config.yaml
arch: "wavenet"
model: "sound classifier"
dataset: "acted Russian speech (Dusha)"
train_examples: 26041
gain_aug_db: 10
time_shift_ms: 100
n_mels: 64
hop_length: 160
input: "log_mel"
spec_augment: true
win_length: 512
targets: ["emotion"]
num_classes: 4
norm: "groupnorm"
weight_standardization: false
depths: [14]
kernel_size: 5
stem: "single"
widths: [128]
loss: "cross_entropy"
init: "kaiming_normal"
residual_init: "zero_last"
optimizer: "soap"
beta2: 0.99
learning_rate: 0.0049
beta1: 0.95
shampoo_beta: 0.99
eps: 1e-08
precondition_frequency: 50
max_precond_dim: 1024
merge_dims: false
one_sided: false
adamw_lr_other_params: 0.0027
max_grad_norm: 3.0
max_steps: 20200
batch_size: 64
epochs: 49.6
lr_schedule: "poly"
final_lr_fraction: 0.01
warmup_steps: 600
weight_decay: 0.1
adamw_weight_decay_other_params: 0.05
Rows from block 6, named by matrix and row number. Rows with one number belong to one channel. Each number is 128 + 32 x the weight over its row's rms, rounded and kept within 0 to 255. All counts start at 0. After the name is the row's rms in percent of the matrix's.
# filt: filter width-5 conv, dilation 2 (model.blocks.6.filt.weight, 128x128x5), inputs 96-127, a 5 kernel for each
# gate: gate width-5 conv, dilation 2 (model.blocks.6.gate.weight, 128x128x5), inputs 96-127, a 5 kernel for each
filt.86 101 [151 228 144 197 130  90 167 148 190 160 148 133  97 146 170 133 165  63 145 127  89 109 156 176 222  92 105 102 161 145 144 121 166 147 111 121 164 137 164 158 136 109 102 106 157 149 120 109 129 148  99 105 113 101 125 138 138 154  87 121 103 127 107  65 104 107 118 156  73 163 169 116 148 160  95 127 121 148 184 155 122 104 121 110 112 117 170  72 175 130 122 109 128 141  91  72 162  95 127 144 115 122  93 141 115 160  72 129 150 179 100 119  61  65 144  98  87 102  96 167 108 146 102 116 143 138 154 114 136 127 103 170 162 125 112  96 166 149 128 144 107 145  94 163 101 167  76 188 131 154 134  85 107 153 159 132 197 156 145 145]
gate.86 102 [195 104 189 131  77 111  96  95 129 159 144 118 126 178 107 158 158  92 110 168  81 123 136 151 108 135  99 124 148 123  63 124 121 184 102 110 160 125 114 157 135  67 169 105 159 167 119 112 164 150 148 131 100 130 138 164 183  99 130  91 143 164 111 128 148 150  88 145 128  72 134 159 109  53 167  82 128  96 175 110 151 192  93 111 104 148 124 138 152 116 133 117 163  91 107 134 105  50 101 143  47 185 140 112 111 120 105 129 127 152  97  95 123 156 181 106 151 135 116 105 153  76 122 113 151 144 160 156 114  85  63 131 110  44 131  44 148 118 131 173  61 120 104  83  66 154 147 169 130 117 127 117 107 162 107 169  64 105  86 102]
filt.87 099 [ 97 119 171 100 139 184 174 130 149 133  95 127  93 118 112 104 117 162 104 145  98 139 147 122 154  66 154  86 189 131 144 165  85 166 147 134  82 134 124 155  93 103 144  62 112  76 109  95 141 179 167 168 112 105 173 116 118 161 116 133 118 131 132 178 150 140 109 129 107 116 160 129 156 147 168 138 119 182 186 186  89 146 156 125  90 134 121 123 107  70 132  57 110 125  88 114 140 108  88 155  93 138 126 127  96 113 161 109  94 101  28 112 109 159 154 100 131  94 120  84 185 105  85 106 189 140 127 148 144 103 161 113 126  52 179 142 144 107 114  96 172 133 160 140  79 134 130 117 117  83 108 163 119 131 138 101 131  98 175 135]
gate.87 091 [180 133 138 108 145  84  72 132 135 172 167 134 110 113 153 144 108 136 156 140 134 115 184 127  59  97  92 165 139 115 145 139  99 127 166  90  96 171 161 174 152 141 163 159 167  99 169 167 187  81 108 160 156 109 139  92 136  98 105 140 144 165 108  60  64 113 115 104 143  97 164  91 137 139 160 104 120 106 119 163  95 161 180 148 162  76  84 137 160  99 118 145 133  90 132 106 160 118 173 190 115 123 179 135 127  65 111 158 164 147  60  88 207  97 134 145 116 124 128 196 174 117 113 172 133 147 125 143 200 114 188 133 116 118  97  89 128 127 161 107  76  88 135 163 107  83 129 102 110 224 116  87  63 113 173 149 133 120 116 136]
filt.88 098 [127 162  98 150 107 109 156 165  74 100 119 105 117 162 101 122 119 202 150 100 109  84 123  66 117 100 130 116 156 131 148 111 159  87 121 113  96  67 188  84 118 111 140 155 115 123 105 180 169 120  93 129  84 121 112 105  92 120 135 193 138 156 131 141 153 154 101 194 121 113 148  98 180 144 141 167  72 110 158 118  77 129 125  48 143 103 142 129 120 156 147 102  57 128  81 140 101 130  25 143 153 164 137  72 143 148 106 130 142 172 179 142 175 101 101  94 116  84 144 116  76 147  98  53  69 107  95 182  79 145 166  93 117 142 132 107  87 126 105 119 135 113  91  74  94  93 164 169  85 140 116 114 146 156  79 160 125 112 108 123]
gate.88 103 [109 117 133 142 155  98 150 149  93 115 155 136 110 167 137 145 132 108 129 130 102  69 152 115 135 149  83 146 106  99  86 182 141  94 111 159 145 196 128  84  90 123 108 185 136 114 155 110 101 160 114 109 149  54 168 120 137 103 204 131 133 115 190 183 103 105 124 123 164  93 148 102  90 127 114 108  87 138  87 129 115 121 102 154 152 151 160  94 117 173 113 165 202  83 120  98 119 116 138  70  81 109 142 154 123 103  90 158 151 117 117 145  72  99 123 106 127 177 122 144 158 123  71 120 168 109 104 175 105 172 137 140 140 137  81 100 133 116 155 132 117  42 130 149 129 111  81 166 160 113 145 126  92 151  70 139  84 145 112 142]
filt.89 100 [ 91  96 178  93 125 165 113  89 145 115 137  86 102 133  46  59 143 194 169 106 101  88  86  76 156  59 122  65 152 130 133 112  59 134 107 103 106 146 132 138  87 158 140 190 125 149  78 141 122  75 128 139 137 108  97  60 128 141 174  82  72  82 121  83 166 130 106 126 119 145 114 143 173  83 156 141 127  70 174 140 103 171  97  94  56  66 101 132 112 152 140 125 134  68 100 149 107  97 132 143 138 116 131  64 163 126  96  98  57 149  83 141 133  70  87  99 126 130 182 108 138 134 110 113 154 184  63 200 111 170  85  91 167 177 151 160 111 143 150 137 214 103 152 149 149 102 129 117 192 164 107 146 154 184  94 114 141 195  83  93]
gate.89 098 [121  78 150 145  82 143 101 109 169 124 132 103 178  52  39 137 142 126 147 105 128  96 142 176 145  56 121 110 172  93  76  83 127  96 151 130 123 112 148  98 138 149 108 141  65  70 153 126 169 145 116 123 205  58  87 140 105 110  77 159 177 146 142 114  82 126 119  72 172 123 112  64 107 129 119 105  84 192 114 120  30 153 181 163 143 159 162 147 162 168 150 112 149 101 105 100  62 138 131 107 111 152 101 138 113 116 132 137 110 151 134 179 138 154 112 125  87 125  64  57 130 110 100 105 109 123 157  82 112 116 113 165  87 164  95 131 142 105 173 118 145 154  99 173 107 121 120 105 175 121 181 156  94  92 124 103 127 134  87  93]
filt.90 103 [141 144 119 219 155 157 119 117  97 133  75 207  93 118 134  98 131 126  92 125 134  60 151 161 130 141  97 103 119 153 114 122 158  78  93 148 135 132 101 174 145 109  79 128 140 109 125 115 185 143 158 193 115 131 128 110 116 144 176 134  95 108 198 139 130 108  79 106 160 125  83  86 176 145 107 158 172 138 105 109 144  92 122 173 140 136 145 137  85 147 187 160 106 109 136  58 133 119 194 171  87 154 106  65 196 113  74 148 144 129  95 114 135 108 163 135 172 118 141 120  79 132  96 173  89 193  53 153 162 128 115  86 167 104 117 112 142 175 119  82 151 167 133 156  81 120 131  85 170 136 168 113 131 125 156  84 126 157 117 103]
gate.90 096 [118 101  94 119 129 131 142  86 122 130 154 185 112 106 114  94 164 131 137  54 105 112 120 173  65   5 212 125 144 143 113  64 150 126  93 148 149 137  89 107 104 197 178  59 131 136 126  92  87 177  96  56 159 127 126  98 115 140  96  89  93 169 111 103 114 143 151  99 168 138 135 149 176 159 112  99  95 112 122 134 144 112 115 132  93 116 100 144 175 149 169 118 121 122 150 100 128 126 150 108 170 120 108 103 159 143 105 122 134  81 197 102 169  81 104 138 151 136 154 115 154 146 116 123 116 142 137 102 189 107  86 131 131 165  26  84 182 119 136 122 147 140 103 134 136 144 120  94 149 177  50 152 112  80  81 130 183 143  95 130]
filt.91 100 [112 119 147 181 147 157 114 141 206  93  99 136 122 113 153 100 169 114 136 141 123  99  96 117 147  83 159 101  64 108 155 189 152 101 113 143 121 130 175 148 151  46 122 120 127 145 170 158  98 134 126 119 113 144  96 167  83 138 130  93 123  71  79 125 113 174 183 142 104 115 162 140 124 107 156 134 158  68 120 133 141 137 129 111  69  61 194 171 181 112 180 142 101 138 162 122 144  57 166  97 152 117 111 122  85 111 137 137 116 144 163  60 120 126 131 130 136  79 121 120 105  96 105 116 178 206 136  86 177 165 101 149 129 127 118 118 134 158 133 109 137  62 108 157 109 108  83 109 186  84 101 169 125  90  93 172 124 118 150 153]
gate.91 100 [197 184 141 177 145 118  84  93 139 141  98 105 107 172  81 132 113  94 131  86 193 126 119 152 139 118 122 142 121 149 105  43 175 136 124  96 213  82 130  96 161 171 157 135 146 102 112 131 144 210  90  91 203  84 125 219  94 121 146  96 128 164 143  97 125 135  96  94 192 206 133 133  68 139 150  91 117 108 129 119 125  97 167 117  87 117 128  89 104 134  83 164 118  88 140 154  77 163 134 146 157  98  97 104 125  90 111 140 100 188 113  93 107 137 127 148 143 135  74 130 161 111  79 108 119 145 150 133 160 128 154 117 110 113 137 168 138 128 155 134 110 162 123 142  64 123 172 154 150  89 159 195  46 103  85  93 184 104 164 137]
filt.92 103 [115 132 150 108 160  63 109 155 193 115 101 139 130 114 147 122 132 129 148  94 182 141 110 146 135 169 117  89 154  99 106 209 135 148  83 138  97 119 114  83 102  98 165 145 129 137 170  75 121 158 124 130 181 116 136  94 134 160 119 118 150 129  75 169  98 183  98 128 151 119 140 127 175  90 128 130 137 133 133 134 159 159 141 141 129 115 130 107 143 150 127 144  96  86 113 123  99 189 135 131 156  94 146 196 159 140 100 103 118  57 165  91 112 125 115  59  81 131 130 100 130 101 109 106 213  79 148 104 228 120 165 134 113  69 110 126 145 101 149 132 131 111 147 188 158 117  53 176  81 112 111 108 100 142 123 110 127  88 139 167]
gate.92 100 [107 134 105 179 115 161  86 141 116 103 126  79 196  44  91 173 113  92 121 113 115 113 144 112 131 140 122 111 122 121 142 110 112 149 126 210 166 131 154  57 180 119 103  98 179  60  94 158 134 105 162 170 196  85 118 191  83 155 150  85 127 150  99 138 127  92 141 114 112 125 143 154 123 111 105 155  53 183 129 130 142 146 138 138 144 100 113 121 139 155 112  60  91 161 154 168 167 180 150 157 158 163  99 120 127 168  57 161 120 135 161 145  74  82 109 113 185 151  88 121 120 166 175 116  93 155 124 133 139 116  73 146 113 105 120 111 114  87 180 126 154  93 144 168 124 102 150 151 146 120  87 134  80 100 180 130  94 124 166 110]
filt.93 098 [ 90  81 119 133 125  96 113 106 144 149 149 106 111 136 108 122 180 101 120 187  96 155 131 126 176 153 127 122 102 137 124 111 146 119 160  93  80 110  50  59 150 166 144 108 112 101  96 167 224 147 173  92 135 120 152 152 130 154 162 143 128 109 136 150 101 142 152 117 103 160 171 136 135 132 161 147 127 146 135 185 155 147  82 187 147 139 155  49 152 133 131 173 156  75 105 171 155 108 136 129 135 102 124 160 128  97 130  99 138 182 143 140 164 111 144 142 111  60 152 155 115 105 122 141 116 138 147  80  70 128 109 155 127  47  82 115 145 134  99 150 151 135  94 142 104 102 119  63 140 140  64  71  93  87  79 116 203 117 118 143]
gate.93 095 [175 153  88 118 125 114  81 142 191 135 164 117 155 139 112 101 181 150 115  88 161 190  51 110  87 135 161  81 176  96 118 144  93 124 109 136 142 130 126 150 129 154 161  97 119 157 102 156  68 102 136 124  63 176 128 127 135 108 184 196 116 146 126 138 141 127 186  52 108 134  35 124 146 128 179 134  96 146 123  86 115 144 115 155 116 133  64  34  87 127  98 116 118 129 140 133 110 146 197 102 122  87 137 145 162 115 102 141  70 124 129 140  98 107 102 169 174 138 122 162 101 194 171 128 151 108  67  94 136 140 174 105 144 149 157  84  98 170 146 128 153 111  81 147 124 137  85 102 114 166 138 102 183 141 151 129 147  83 146 129]
filt.94 100 [183 140 128 105 144 100 115 162 149 105 135  93  76 180 147 113  83 164 123 162 143 138 137 127 126 102 109 110 230 132 160 140  85 151 177 119 126  92 116 153 112 168  79 112 172 104 113 103  97 139 123 161 160 164 160  90 120 153  90 125 147 142 106 160 143 105  78 124 168 111 151 143 153 136 160  63 110 141 193  54  74 116 128 118  86 123 130  81 151 137 125  96 190 113 194 159 102 123 101 156  98 145 152 107  88 113 121 122  56 162  76 103 165  88 123 156 121  89 117 109 103  88 111 141 135 122  58 165  79 172 155  97 116 124 104  98 116 178 131  91 110 120 133 128 141 117 114 179 115  67 181 140  71 129 134 135 205 102 152 137]
gate.94 102 [131 151 181 164  90 126 113  94 142 157 118 129 135  91 158 143 140 101 130  93 115 139 169 135  81 119  70 129  74 128  61 117 144 159 146 137 156 105 118 131 121 124 141  90 170 119 167 143 174  95 146 112 133 149 106 134 138 108  96 155 137 125  91 127 139  84 138  88 114  81  55 100 121 123 112  81 109 154 107 105 164 134 102  97 108 130 142 130 137 112 100 124  90 166  85  87 143 143 153 168  98 154 144 178 131 143 100 132 159  85 103 112  78  85 154 145 150 127  92 102 124 127 196 109 185 149 190  89 170 143  46 174  99 107 107 110 135 120 107 140  98 114 142 136  60 128 151  78 139 168 198 133 102 106 167 100 113  99 163 127]
filt.95 097 [123 106 108  66 131  19 146 171 145 176 126 131  76 170 126 107 156 161  55 183 108 109  67  98 156 142 103  70 118 112 214 135 111 127 100 142 102 102 105  99 155 148  76 140 153 140 143 146 171 126 144 113 135 124 192 130 128 135 123  87  78 137 122  71 124 128  97 152 139  72 126 113  79 142 129 138 190 158  86 186  63 107 146 113 131 152  83 115  52 131 132 105 123 129 108 183  97  98 128 121 133  96 124  84  91 104 109 132 128 131 135  75 170 132 132 160 141 166 101 158 172 151 147 160 133 129 108 120 110 174  98 117  78  80 135 126 125 195 131 169 116 149 151 117 158 123 120 150  80 152 171  93 133 100 131 117 122 149 211 112]
gate.95 099 [112 156 134 132 112 150  98  97 117 136 132 147 112 160  97 154 153  76  71 149 147 180 159  76 198 159 120 108  89 158 123 114  78 180 154 124 132 134 116 148  96 112  97 116 101 187  56  81  62 107 123 130  99  93 189 126 123  93 157 116 130 144 110 121 106 120 245 131 116  64 114 168 125 172 147 112 121 149 144 130 114 173 105 163 105 113 145 135  99 156 118 126  93 145 149 135 120 104 121  74 139 177 132 128 124 152 111 104 108  97 161 115  89  69 150 134 174 171 108 142 133 119 131 188 148 156 127 107 137  83 113 168  65 166  54 145 164 139 127 187 122 123 135 130 140 125 118 101  99 157  82 152 152  82 110 122 135  93 165 139]
filt.96 100 [148 143 196 145  80 139 114 136  61 131 144 138  82 130 130 164  79  94  97 195 121  96  98 127 117 111 189 195 143 143 136 148 125  78 142 107 133 162 125 147 133 148  75 124 128 125 150  88 121 126 118 158 103 141  94 156 124  68 166 157 102 121 113  65 183 109 121 106 193 120  83 116 135  92 129  63 174 177 123  85  90 161  77 148 163 134 116  67 127 110 102 137 169 136  92 129 143 139 116 124  84 144 105  68 158 108 142  98 104  62 142 123  62 136 132  74 195  90  22  73 140  68  88 139 145 137 159 121  56 166 112 130 188  99 128 106 131 102 136 112  98 127 138 121 140  78 103 169 147 145 140 119 147 124 149 186 129 105 132 155]
gate.96 098 [ 86 123 104 165 148 125 113 137 129  64  78 101 193  99  77  65 116 154 169 118 124 138 149 123 144  89 132  78 114 135  70 101 174  77 141 148  82 125 106 108 151 140 191 106 129 159 112 125 152 124 171 114 156 155 169 107 174 172 120 176 117 140 125 140 153 114 119  94 145 130  96  94 122 143 120 134 126 130 175  51 100 160 165 105 134 156 180  91 126 132 149 115 155 127 136 123 121 190 153 101 107 112 129  77 104 142 157 105 130 121  93 137 136 142  66 180 137 101 135 105  46 101  66 131 116 206 177  62  62  91 145 133 102 166 112  83 136 136 122 122 111 144 118  74 105 143 157  82  44  64  88  90 143 129 129 145 133 133 122 128]
filt.97 107 [128 145 145 134 123 119 124  81 173 109 103 107 135 153 117 131 164 104 132 117 128 157 123 130 101  87 137 175 112  67 156 132 137 101 119  71 103 100 181 165 132 108 140  58 106 136 119 150 170  90  82 147 141 119  86 133 134 153 116  89 133 158 166 104  79  96 144 140 154 152 145 135 110  89  98 126  92 146 143 129  70 114 106 100 122 156  70 108 109 130 125 125  99 116 148 142 123 158 122 152 177 125 151 122 128 143 114 112 104  62  75 175 144  50 169  92  81 120 171 109 177 186 101 104 125 156 132 121 117 159 140 135 135 108 156 206 129 148 155  65 153  98  98  91 174  97 104 148 101 128 139 100 132 131 215  91 114  73 147 101]
gate.97 105 [121 135 106 138  91 198 111  80 138 117 132 119 104 138 120  98 125 144 103 111 114 151  82  97 138 160 178 162 138  91 131 122 113 129 175 128 172 163 130  62 106 133  89 129 169 171 156 118 102 142 110 128 150 174 161  93 108 131 160 190 101 127 112  61 176 179 108 125 162 133  90 114 151  89 108  91 130 160 101 104 102 115 142 177 179 161 144 143 135 143  78 164 151 136 139 180 165 139 187 139 120 104 161  68  76 175 118 150 119  88 194 147 151  81 129 159 159 152 128  89 145 156 123 176  92 115  99 138 144  86 156  81 130 141 112 164 104 100 132 148 107 119 120 147 101  91 183  86 111 163 105  50 205 155 136  63 156 151 122 160]
filt.98 103 [123 109 116 123 114 143  79 149 146 150  96 119 133 118 184 100 171 139 123 159 130 110 163 140  98 197  84  84  78 126 152 169 141  96 124 126 116 128 160 115 139 147 182 114 149 134 107 156 115 156 112  89 170 156 103 138 122 147 112  70 106 136 158 160  55 103 174  57  92 122 109 177 127 134  78 118 149 142 121 139 107  88 142 128 145 125 148  75  80 129 152  63 138 143 133 179  84 178 137 122 134  58 171 147 147 146  93  94 167 157 147  68 115 158 111 107 137 129 115 120 143 139 104 126 138 140 125 111 134 124 103 115  57 167 146 132 119 119 113 154 113  36 114  87 157 148  91  96 126 109 104 108  96 163  78 115 146 185 120  81]
gate.98 106 [153 115 157 114 106  66 140  80 132 147 124 119 153 131 165 150 132 205 145 187 153 154 134 203  97  56 172 161 129 124 170 129 147  72  61 120 127 149 148 184 142 154 138 168 174 178 126  81 144 113 165 147  87 173 138 134 122 141 138 120 101 140 139 131 106 105 110 191 183 102  69 124 141 131 137 133 101 122 157  82  91 141 110 119  70 149  96 164 121 168 157  97 104 142 127 161  78 162 178 114  84 174 160 136 128 123  78  60 135 131  89 125 120 129 105 113 139 183  85  78 200 137  96 116 125 176  97 139  95 115 138 121 133  63 198  99 103 155 138 115 150 157 112 152 110 152 176 126 119  95 179 127 111  82 115 106 205  89 111 121]
filt.99 100 [140 106 156 106 142  94 113 122  77 101 129 118 165  79 155 118  97 153 125 140 105 124  92 103 164 103 106 148 110 168 174 137 117 163  97 153 127 183 137 171  74  96 206 100 150 157  51 196  93 130 108 141 119 130 166  88 130  96 106 185 197  94 114 138 118  83 151 127 129 101 116 153 121 164 100 128  95 171 110 102 146 149 114 183 146 120 107 146 144 147 100 107 114 182 123 110 152 138 135 104 138 147 166 149 228 122 140 104 145 126 140 147  87 152 150 122 128 134 113 117  67 159  87 198 128 184 108 102  91 124 166 103 141 138 153 236  76  94  94  97 132  98 170 107 138  85 158 159 160  92 156 108 155 127 131 163  76 169 133  96]
gate.99 103 [200 120 190 110 120 108 175  90  83 131 105 135 151 151  69 136 203 154 105 177 118 179  67 170 133  87 199 109 172 132  88 145 129 134 114  84 138 115  83 115  93 163 191 147 144 164 131 130 111 139 165 190  99 131 124  87 129 171 134 165 118 121 185 117 116 145 150  80  92  56 149 120  98 161 135 130  90 126 112 158 162 135 144 108 184 171  78 120 117 114 193  63 143  87  82 131 128  94 118 112 135 139  87 107 153 110 116 140 142 140 133 138 184  72 151  50  97 204  79 176 133  91 152 219 103 122  71  82 133 143 102 143  52 106  87 139  81 149 166  95 130  86 110  79 143 111 116 166 113 162 134 142 114 137 107 160  89 201 148 108]
filt.100 096 [162 206  94 155  58 109 130 103 124 120 127 121 108  68 123 119 120 159 108 110 131 111 137 188 129 140 134 128 156 150 177  85 131 117 181 145  94 165 105 137 202  98 167 152  64 128 127 159 118 161 184  91 139 130 137 105 164  97 141 127 164 109  52 118 118 174 172 150 112  98 146 169 125 123 173 153  75 133 117  90 143 147 105 116 109 152 111 156 109 100  94  86 138 124 166 104 122  69 121 109 144  65 138 121 202 114 100  94  66 105 109  99 130 116 146  96 105 137 171 151 101 160 149 135 143  90 147  85 139 106 145 119 193 150 154 132 129 171 100 149 120 137  85  90 130 134 129 133 142 130  74 114 124 151  78 105 183  93 119 142]
gate.100 099 [ 74 102 163 149 126 128 180 118  92 126 144 151 122 188 128 168 122 148 158 144 194 136 126  78 132 122 131  36 122 128  90 109  96 141  40 161 143 124 120  66  59 113 144  78 140 150  72 121  98  95 190 128 102 169 105 130 109 166 132 143 127 133 173 138 114 130  80 134 138  61 136 152  74  86  91  78 133 142 143 148 139  96 115 143 157 113 138  94 144  94 146 190 121 146 140 178 156 123 120  64 198  82 148  75  51 202 146 127 204 138 153 127 156  90 153 195 140 137  80 122 127 146 124 129 114 149 112  97 145 160 162  78 136  92 116 109 130  66 140 136 123 152 109 121 139 104 138 183  79 110 120 160 120 113 110 147  97 151 181  93]
filt.101 097 [120  91 134 107 129 151 180 175 109 133  78 157 112 104  95 122 129 119 172 133 116 158 133 111 108 134 107 147 160 136 133 123 137 110  89 167  95 130 121 135 115 143 140 153 134  98  69 142 105 119 180 119 107  93 159  84 147 105  78 126 133 129 101 165  75 116 110 120 143 155 136 154 127 150 127 156 161 153 106 144 129 127 164 125  72 170 132 162 134  88 157 127  63 162 110 136 132 152 157 110  92  89 129 118 117 174 128 108  76 139  87 152 166 171  72 103 139 150  73 175 154 130 181  93 149 151 113 178 166 164 163  56 117  67 137  99 158  92 189 168 152  96 138 113  91 140 179 100 145  99 190 113 124 130 149 105 121 140 105 107]
gate.101 099 [136 131 136 123 170 148 111 112 124 151 103 124 107 151 137 127  96 117 160 179 112  66  67 105 132 136 149 152 125 114 151  97 165 114 142 158  97  87 102 147 133 166 104 113 153 126 108  86 138 142 115  92 159 160 110  66 145 141 115 120 173 109  75 118 120 185 173  73 149 131 134  53 133 141  93 135 166 128 148 142 149 154 153 191 123 174  73 124 174 152 166 168 109  70 156 162 121  71  83  82 159 152 146 125 143 128 158 110  95 154 148 126  87 145  64 115 223 115 127 106 150 140 162 143 116 102 116 156 113 128  89 106 107 137  71 112 121  61 112 136 187 111 112  86  92  83 151 121  81 155 134 122  72 145 169  72  33 133 143 104]
filt.102 097 [107  51 152 167 115 128 131  97 115  82  91 169 134 197 112 126 115  89 189 131 129  45 105 120 142 133  37 112 126 140 134  68 114 138 132  98 138 129 116  99 140 173 139 170 102 178 117 156 144 117 144  58 121 132 117 135 128  78  96 131 127 178 147  95 134 180 154 167 116 124 106  64 142 193 141 152 139 117 129 115  99  84 180 191 110 133 149  87 166  93 128 129 106  86 152 104 103 153 143  90  96 179 132 105 106 197 154 150 107 127 136  97 179 114 157 120 167  68 155  61  90  94 145 102 128 197 120 101 102  46  37 123 141 186 119  92 125 106 102  91 108 151 145 112 125 171  47 115 133 125 140 162  83  78 138 147 114 112 220 159]
gate.102 099 [117 112  76 108 124 107  96 161 103 128 130 100 121 145  97 161 122 114 123 123 110 137 146 203  87 121 170 180  85 171 124 140 144 167 107  95 110 126 123 143 159 143  83 136 126 157 125 137 182 109 127 152 142 116 127  88 155 157 119  81 128 104 164  97 163 142 149 179 152 142 123  99 142 104 111 179 113  98 191 126 165  91 127 145 107  87 129 136 143 153 154 138 137 120 191 117 150 102 142 114  89 110 131  51 127  71 190  74 110 101  74  90 112 136  44 137 128  56 139 142 169 157 176  97  88 139  64  88 129 135   3 100 107 140  94 147  74 106  83 182 122 165  98 117 153 123  94 105  99 174 132 177 129 136 126 142 139 192  56 142]
filt.103 095 [153  58 106 106  86 100 130 119 113  82 168 138 126 138 119 152 109 102 114  82 107 150 143 158 147 147 102 102 158 105 108 182 134 176 126 107 175 101  98  89 161 152 151 138 167 101 135 119 182 100 123 144 150 103 173 149 172 158 140  92  88 141 175 138 188 109 122  92 168 171 136 118 129 191 148 134 150 162 145 105 146 160 131 158 143 139 104  99 118  95 133 126 155 129 156  95 109 101  97 109  81 122 130  90 164 107 106 181 137 214 160 100 118  79 139 111 155 128  68 101 185 110 191  68 193 103  81 104 115 114  88 205 112 181  89 122  86 141 131 125 125 188 131 163 101 154 154 138  83  79 178 179 134 129 144 122  92 142 153 133]
gate.103 104 [128  88  91 142  84 128 128  94  77 123 146  98 111 119 104  66 155 131  86 109 134  77 125 105 111 124 135 119 116 150  83  76 126 119 167 128 124 107 116 147 105 139 149 150 132 179  97 132  86 248 152 148 158 172 163  79  81 148 185 120 115  54 100 113  80 114 148 124  87 154 143 153 163 172 159 172 138 190 143 102 155 131 123 125 119  84  85  76 132 110 139 188  92 151 133 142 151  84 118 112 120 117  87 131  95 114  92  84  61  94 106 188  84 185 159 150  85 107 109  48 101 137  71 141 159 108 172 187 155 175 117 149 143 161 123 201 130 149 102 131 119 133 168  65 174 125 255 145 131 166 138 108 102 113  90 161 176 103  95 129]
filt.104 099 [123 146  95  36 115 119  67 146 161 143 184  77 216 105 203 119 102 138 210 109  85 180 108 123  90 117 128 143 100  92 137 175 131 142 116 164 100  86  86 145 111 100 141 139 133 203 179 169 118  48 121 128 165 137 142  97 120 110 173 167 123 151  97 135 111 118 116 155 147 119 173 146 143 142 114 170 107 133 204 140 137 155 174 132 107 127 214 158  82 160 182 113 127 117 147 123 115 109 150 137 121 106 143 125 132 160 149 169 131 112 166 115 128 175 115 154 127 152 158 162 109 144 177 110 145 152 151 140 140  69 156 118  92 123 104 137 146 150 137 147 126 175 132 187 122 152  93 165 138 172  96 106 128 149 168 101 178 180 126  99]
gate.104 099 [141 144  97 124 129 125  90 115  66 133 159 103  97  75 136 107  98 154  77  89 198 112 120 156 134 105  81  98 145 128 132 125 116 104  86 160 142 168 104 127 102 138 119 124 171 153  91 122 194  72 114 192 108 111 177  69 112 122 103  94 162 144 144 169  78  78 159 178 111  78 114 128 136  87 103 121 108 125 169 141 125 134 155 156 154 191 144 100 132 157 101 100 133  84  72  80 152 164 166  99 112 145 165 152 180 103  84  76 104  90 101 147 179 207 136 179  95 217 108  93 123 112 101 139  89  79 152 119 115 159  86 145 119  87 149 166 144  45 129 107 138 103 101  85 138 136 142 106  57 129  88 101 176 135  93  58 107 138 113 157]
filt.105 096 [141 141 126  85  62 136 108 152 176 137 146 127  97  81 153 164 109 167 134 155 120 129 120 107 114 129 125  73  98 115 143 162 131  98 140 140  74 116 149  85  91 102 146 160 146  80 114 132 109 141 123  91 105 157  82  85 154 144  75 110 145 104 147 109 105 104 148 134 144 118 144 164 132 162 116 133 158 146 168 158 147 102 102 142 123 112 163 127 113 127 198 171  79  75 120 160 126  75 155 122 108 145 142 131 143 142 135 125  92 131 115 175 165 207 109 160 170 135 168 188 107 103  93 148  70 153  93 170 164 141 116  89 163  92 187 118  82 105 174 163 155 158 192 154 139 120 171 130 126 135 132 172 162  79  95  92 107 102 113 126]
gate.105 102 [116 154 136 141 141 124 113 117 148  80 135 195 108  83 122  83 129  78 128 134 179 117 104 127  55 135 157  90 131 119 102 181 171 121  93 104  93 158 109 137 117 146 182 125 158 109 191 130 112 121 155 123 222 206 182  73 126 147 154 198  72  77 174 139 105 186 120 124 124 115 133 138 130 129 108 115 111 135  94 161 166 165  97  22 102 136 131 149 225 128 100 168 156  82 102 137 122 122 147 137 134  61  78 105 110 124 110  89 116 176 153 144 132 128 136  82 106 154 161 102 158 105 128 119 100 157 115  62 151 109 151 130  79 179 148 153 144 163 149 138 110  84 120 107 159 101  71 156  97 113 144 101 120 165 160 128 182 163 161  59]
filt.106 102 [172 134  80 106 126 132 159  83 122 101 138 109 150 156  61 160 128 103 113 141 183 116 134 113 149 152 128 122  85 130 145 128  79 118 121 139 122  86  92 110 128 157  93 127 108 139  79 110 135 172 120 104 158 162  82 142 119 133 129 181 120 165  92 163 112  92 177 157 138 180  34 147 109  89  93 142 175 120 128  75 188 114  77 152 162 144 128 124 111 130  78 162 140  87 142 155 109 111 120 133  71 186  72 136 110  77 116 130  74 143  77 112 109 145 129 149 115 119  91 100 164  56 151  99 122  75 146  97 107 130 136 152 158 165  76  89 117 172 133 148 159 170 147  99  80 156 108 159  95 135 138 115 103  61 110 110 135 107 109 127]
gate.106 100 [139 137  84 132  68  72 126  51  69  51  83 125 153 186 123  82 127  99 144 118 118 159 146  75 135 118 173 100 173 151  66  98 133  59 115  97  67 123 148 125 112 103 166  90 155 159 132 105 120  51 131 181 172 119 132 135 153 142 134 127 115 134 115 151 173  37 102 139 100  56  79  90 102  83 146  98  79 126 126  94 143  90 142 115 107 111 110 144 170 149 118  78  93  92  92 108 161 135 124  97 145 161  89 116  41 125  98 196  94 111 139 123 157 177 157 137 142 233 125 174 124 125 151  96  79 172 175 170 129 138 139 176  83 150 107 127 157 171 118 152  86 167 102 159 123  97 100 113 110 143  78  95 115  93 144 134  54 103 159 163]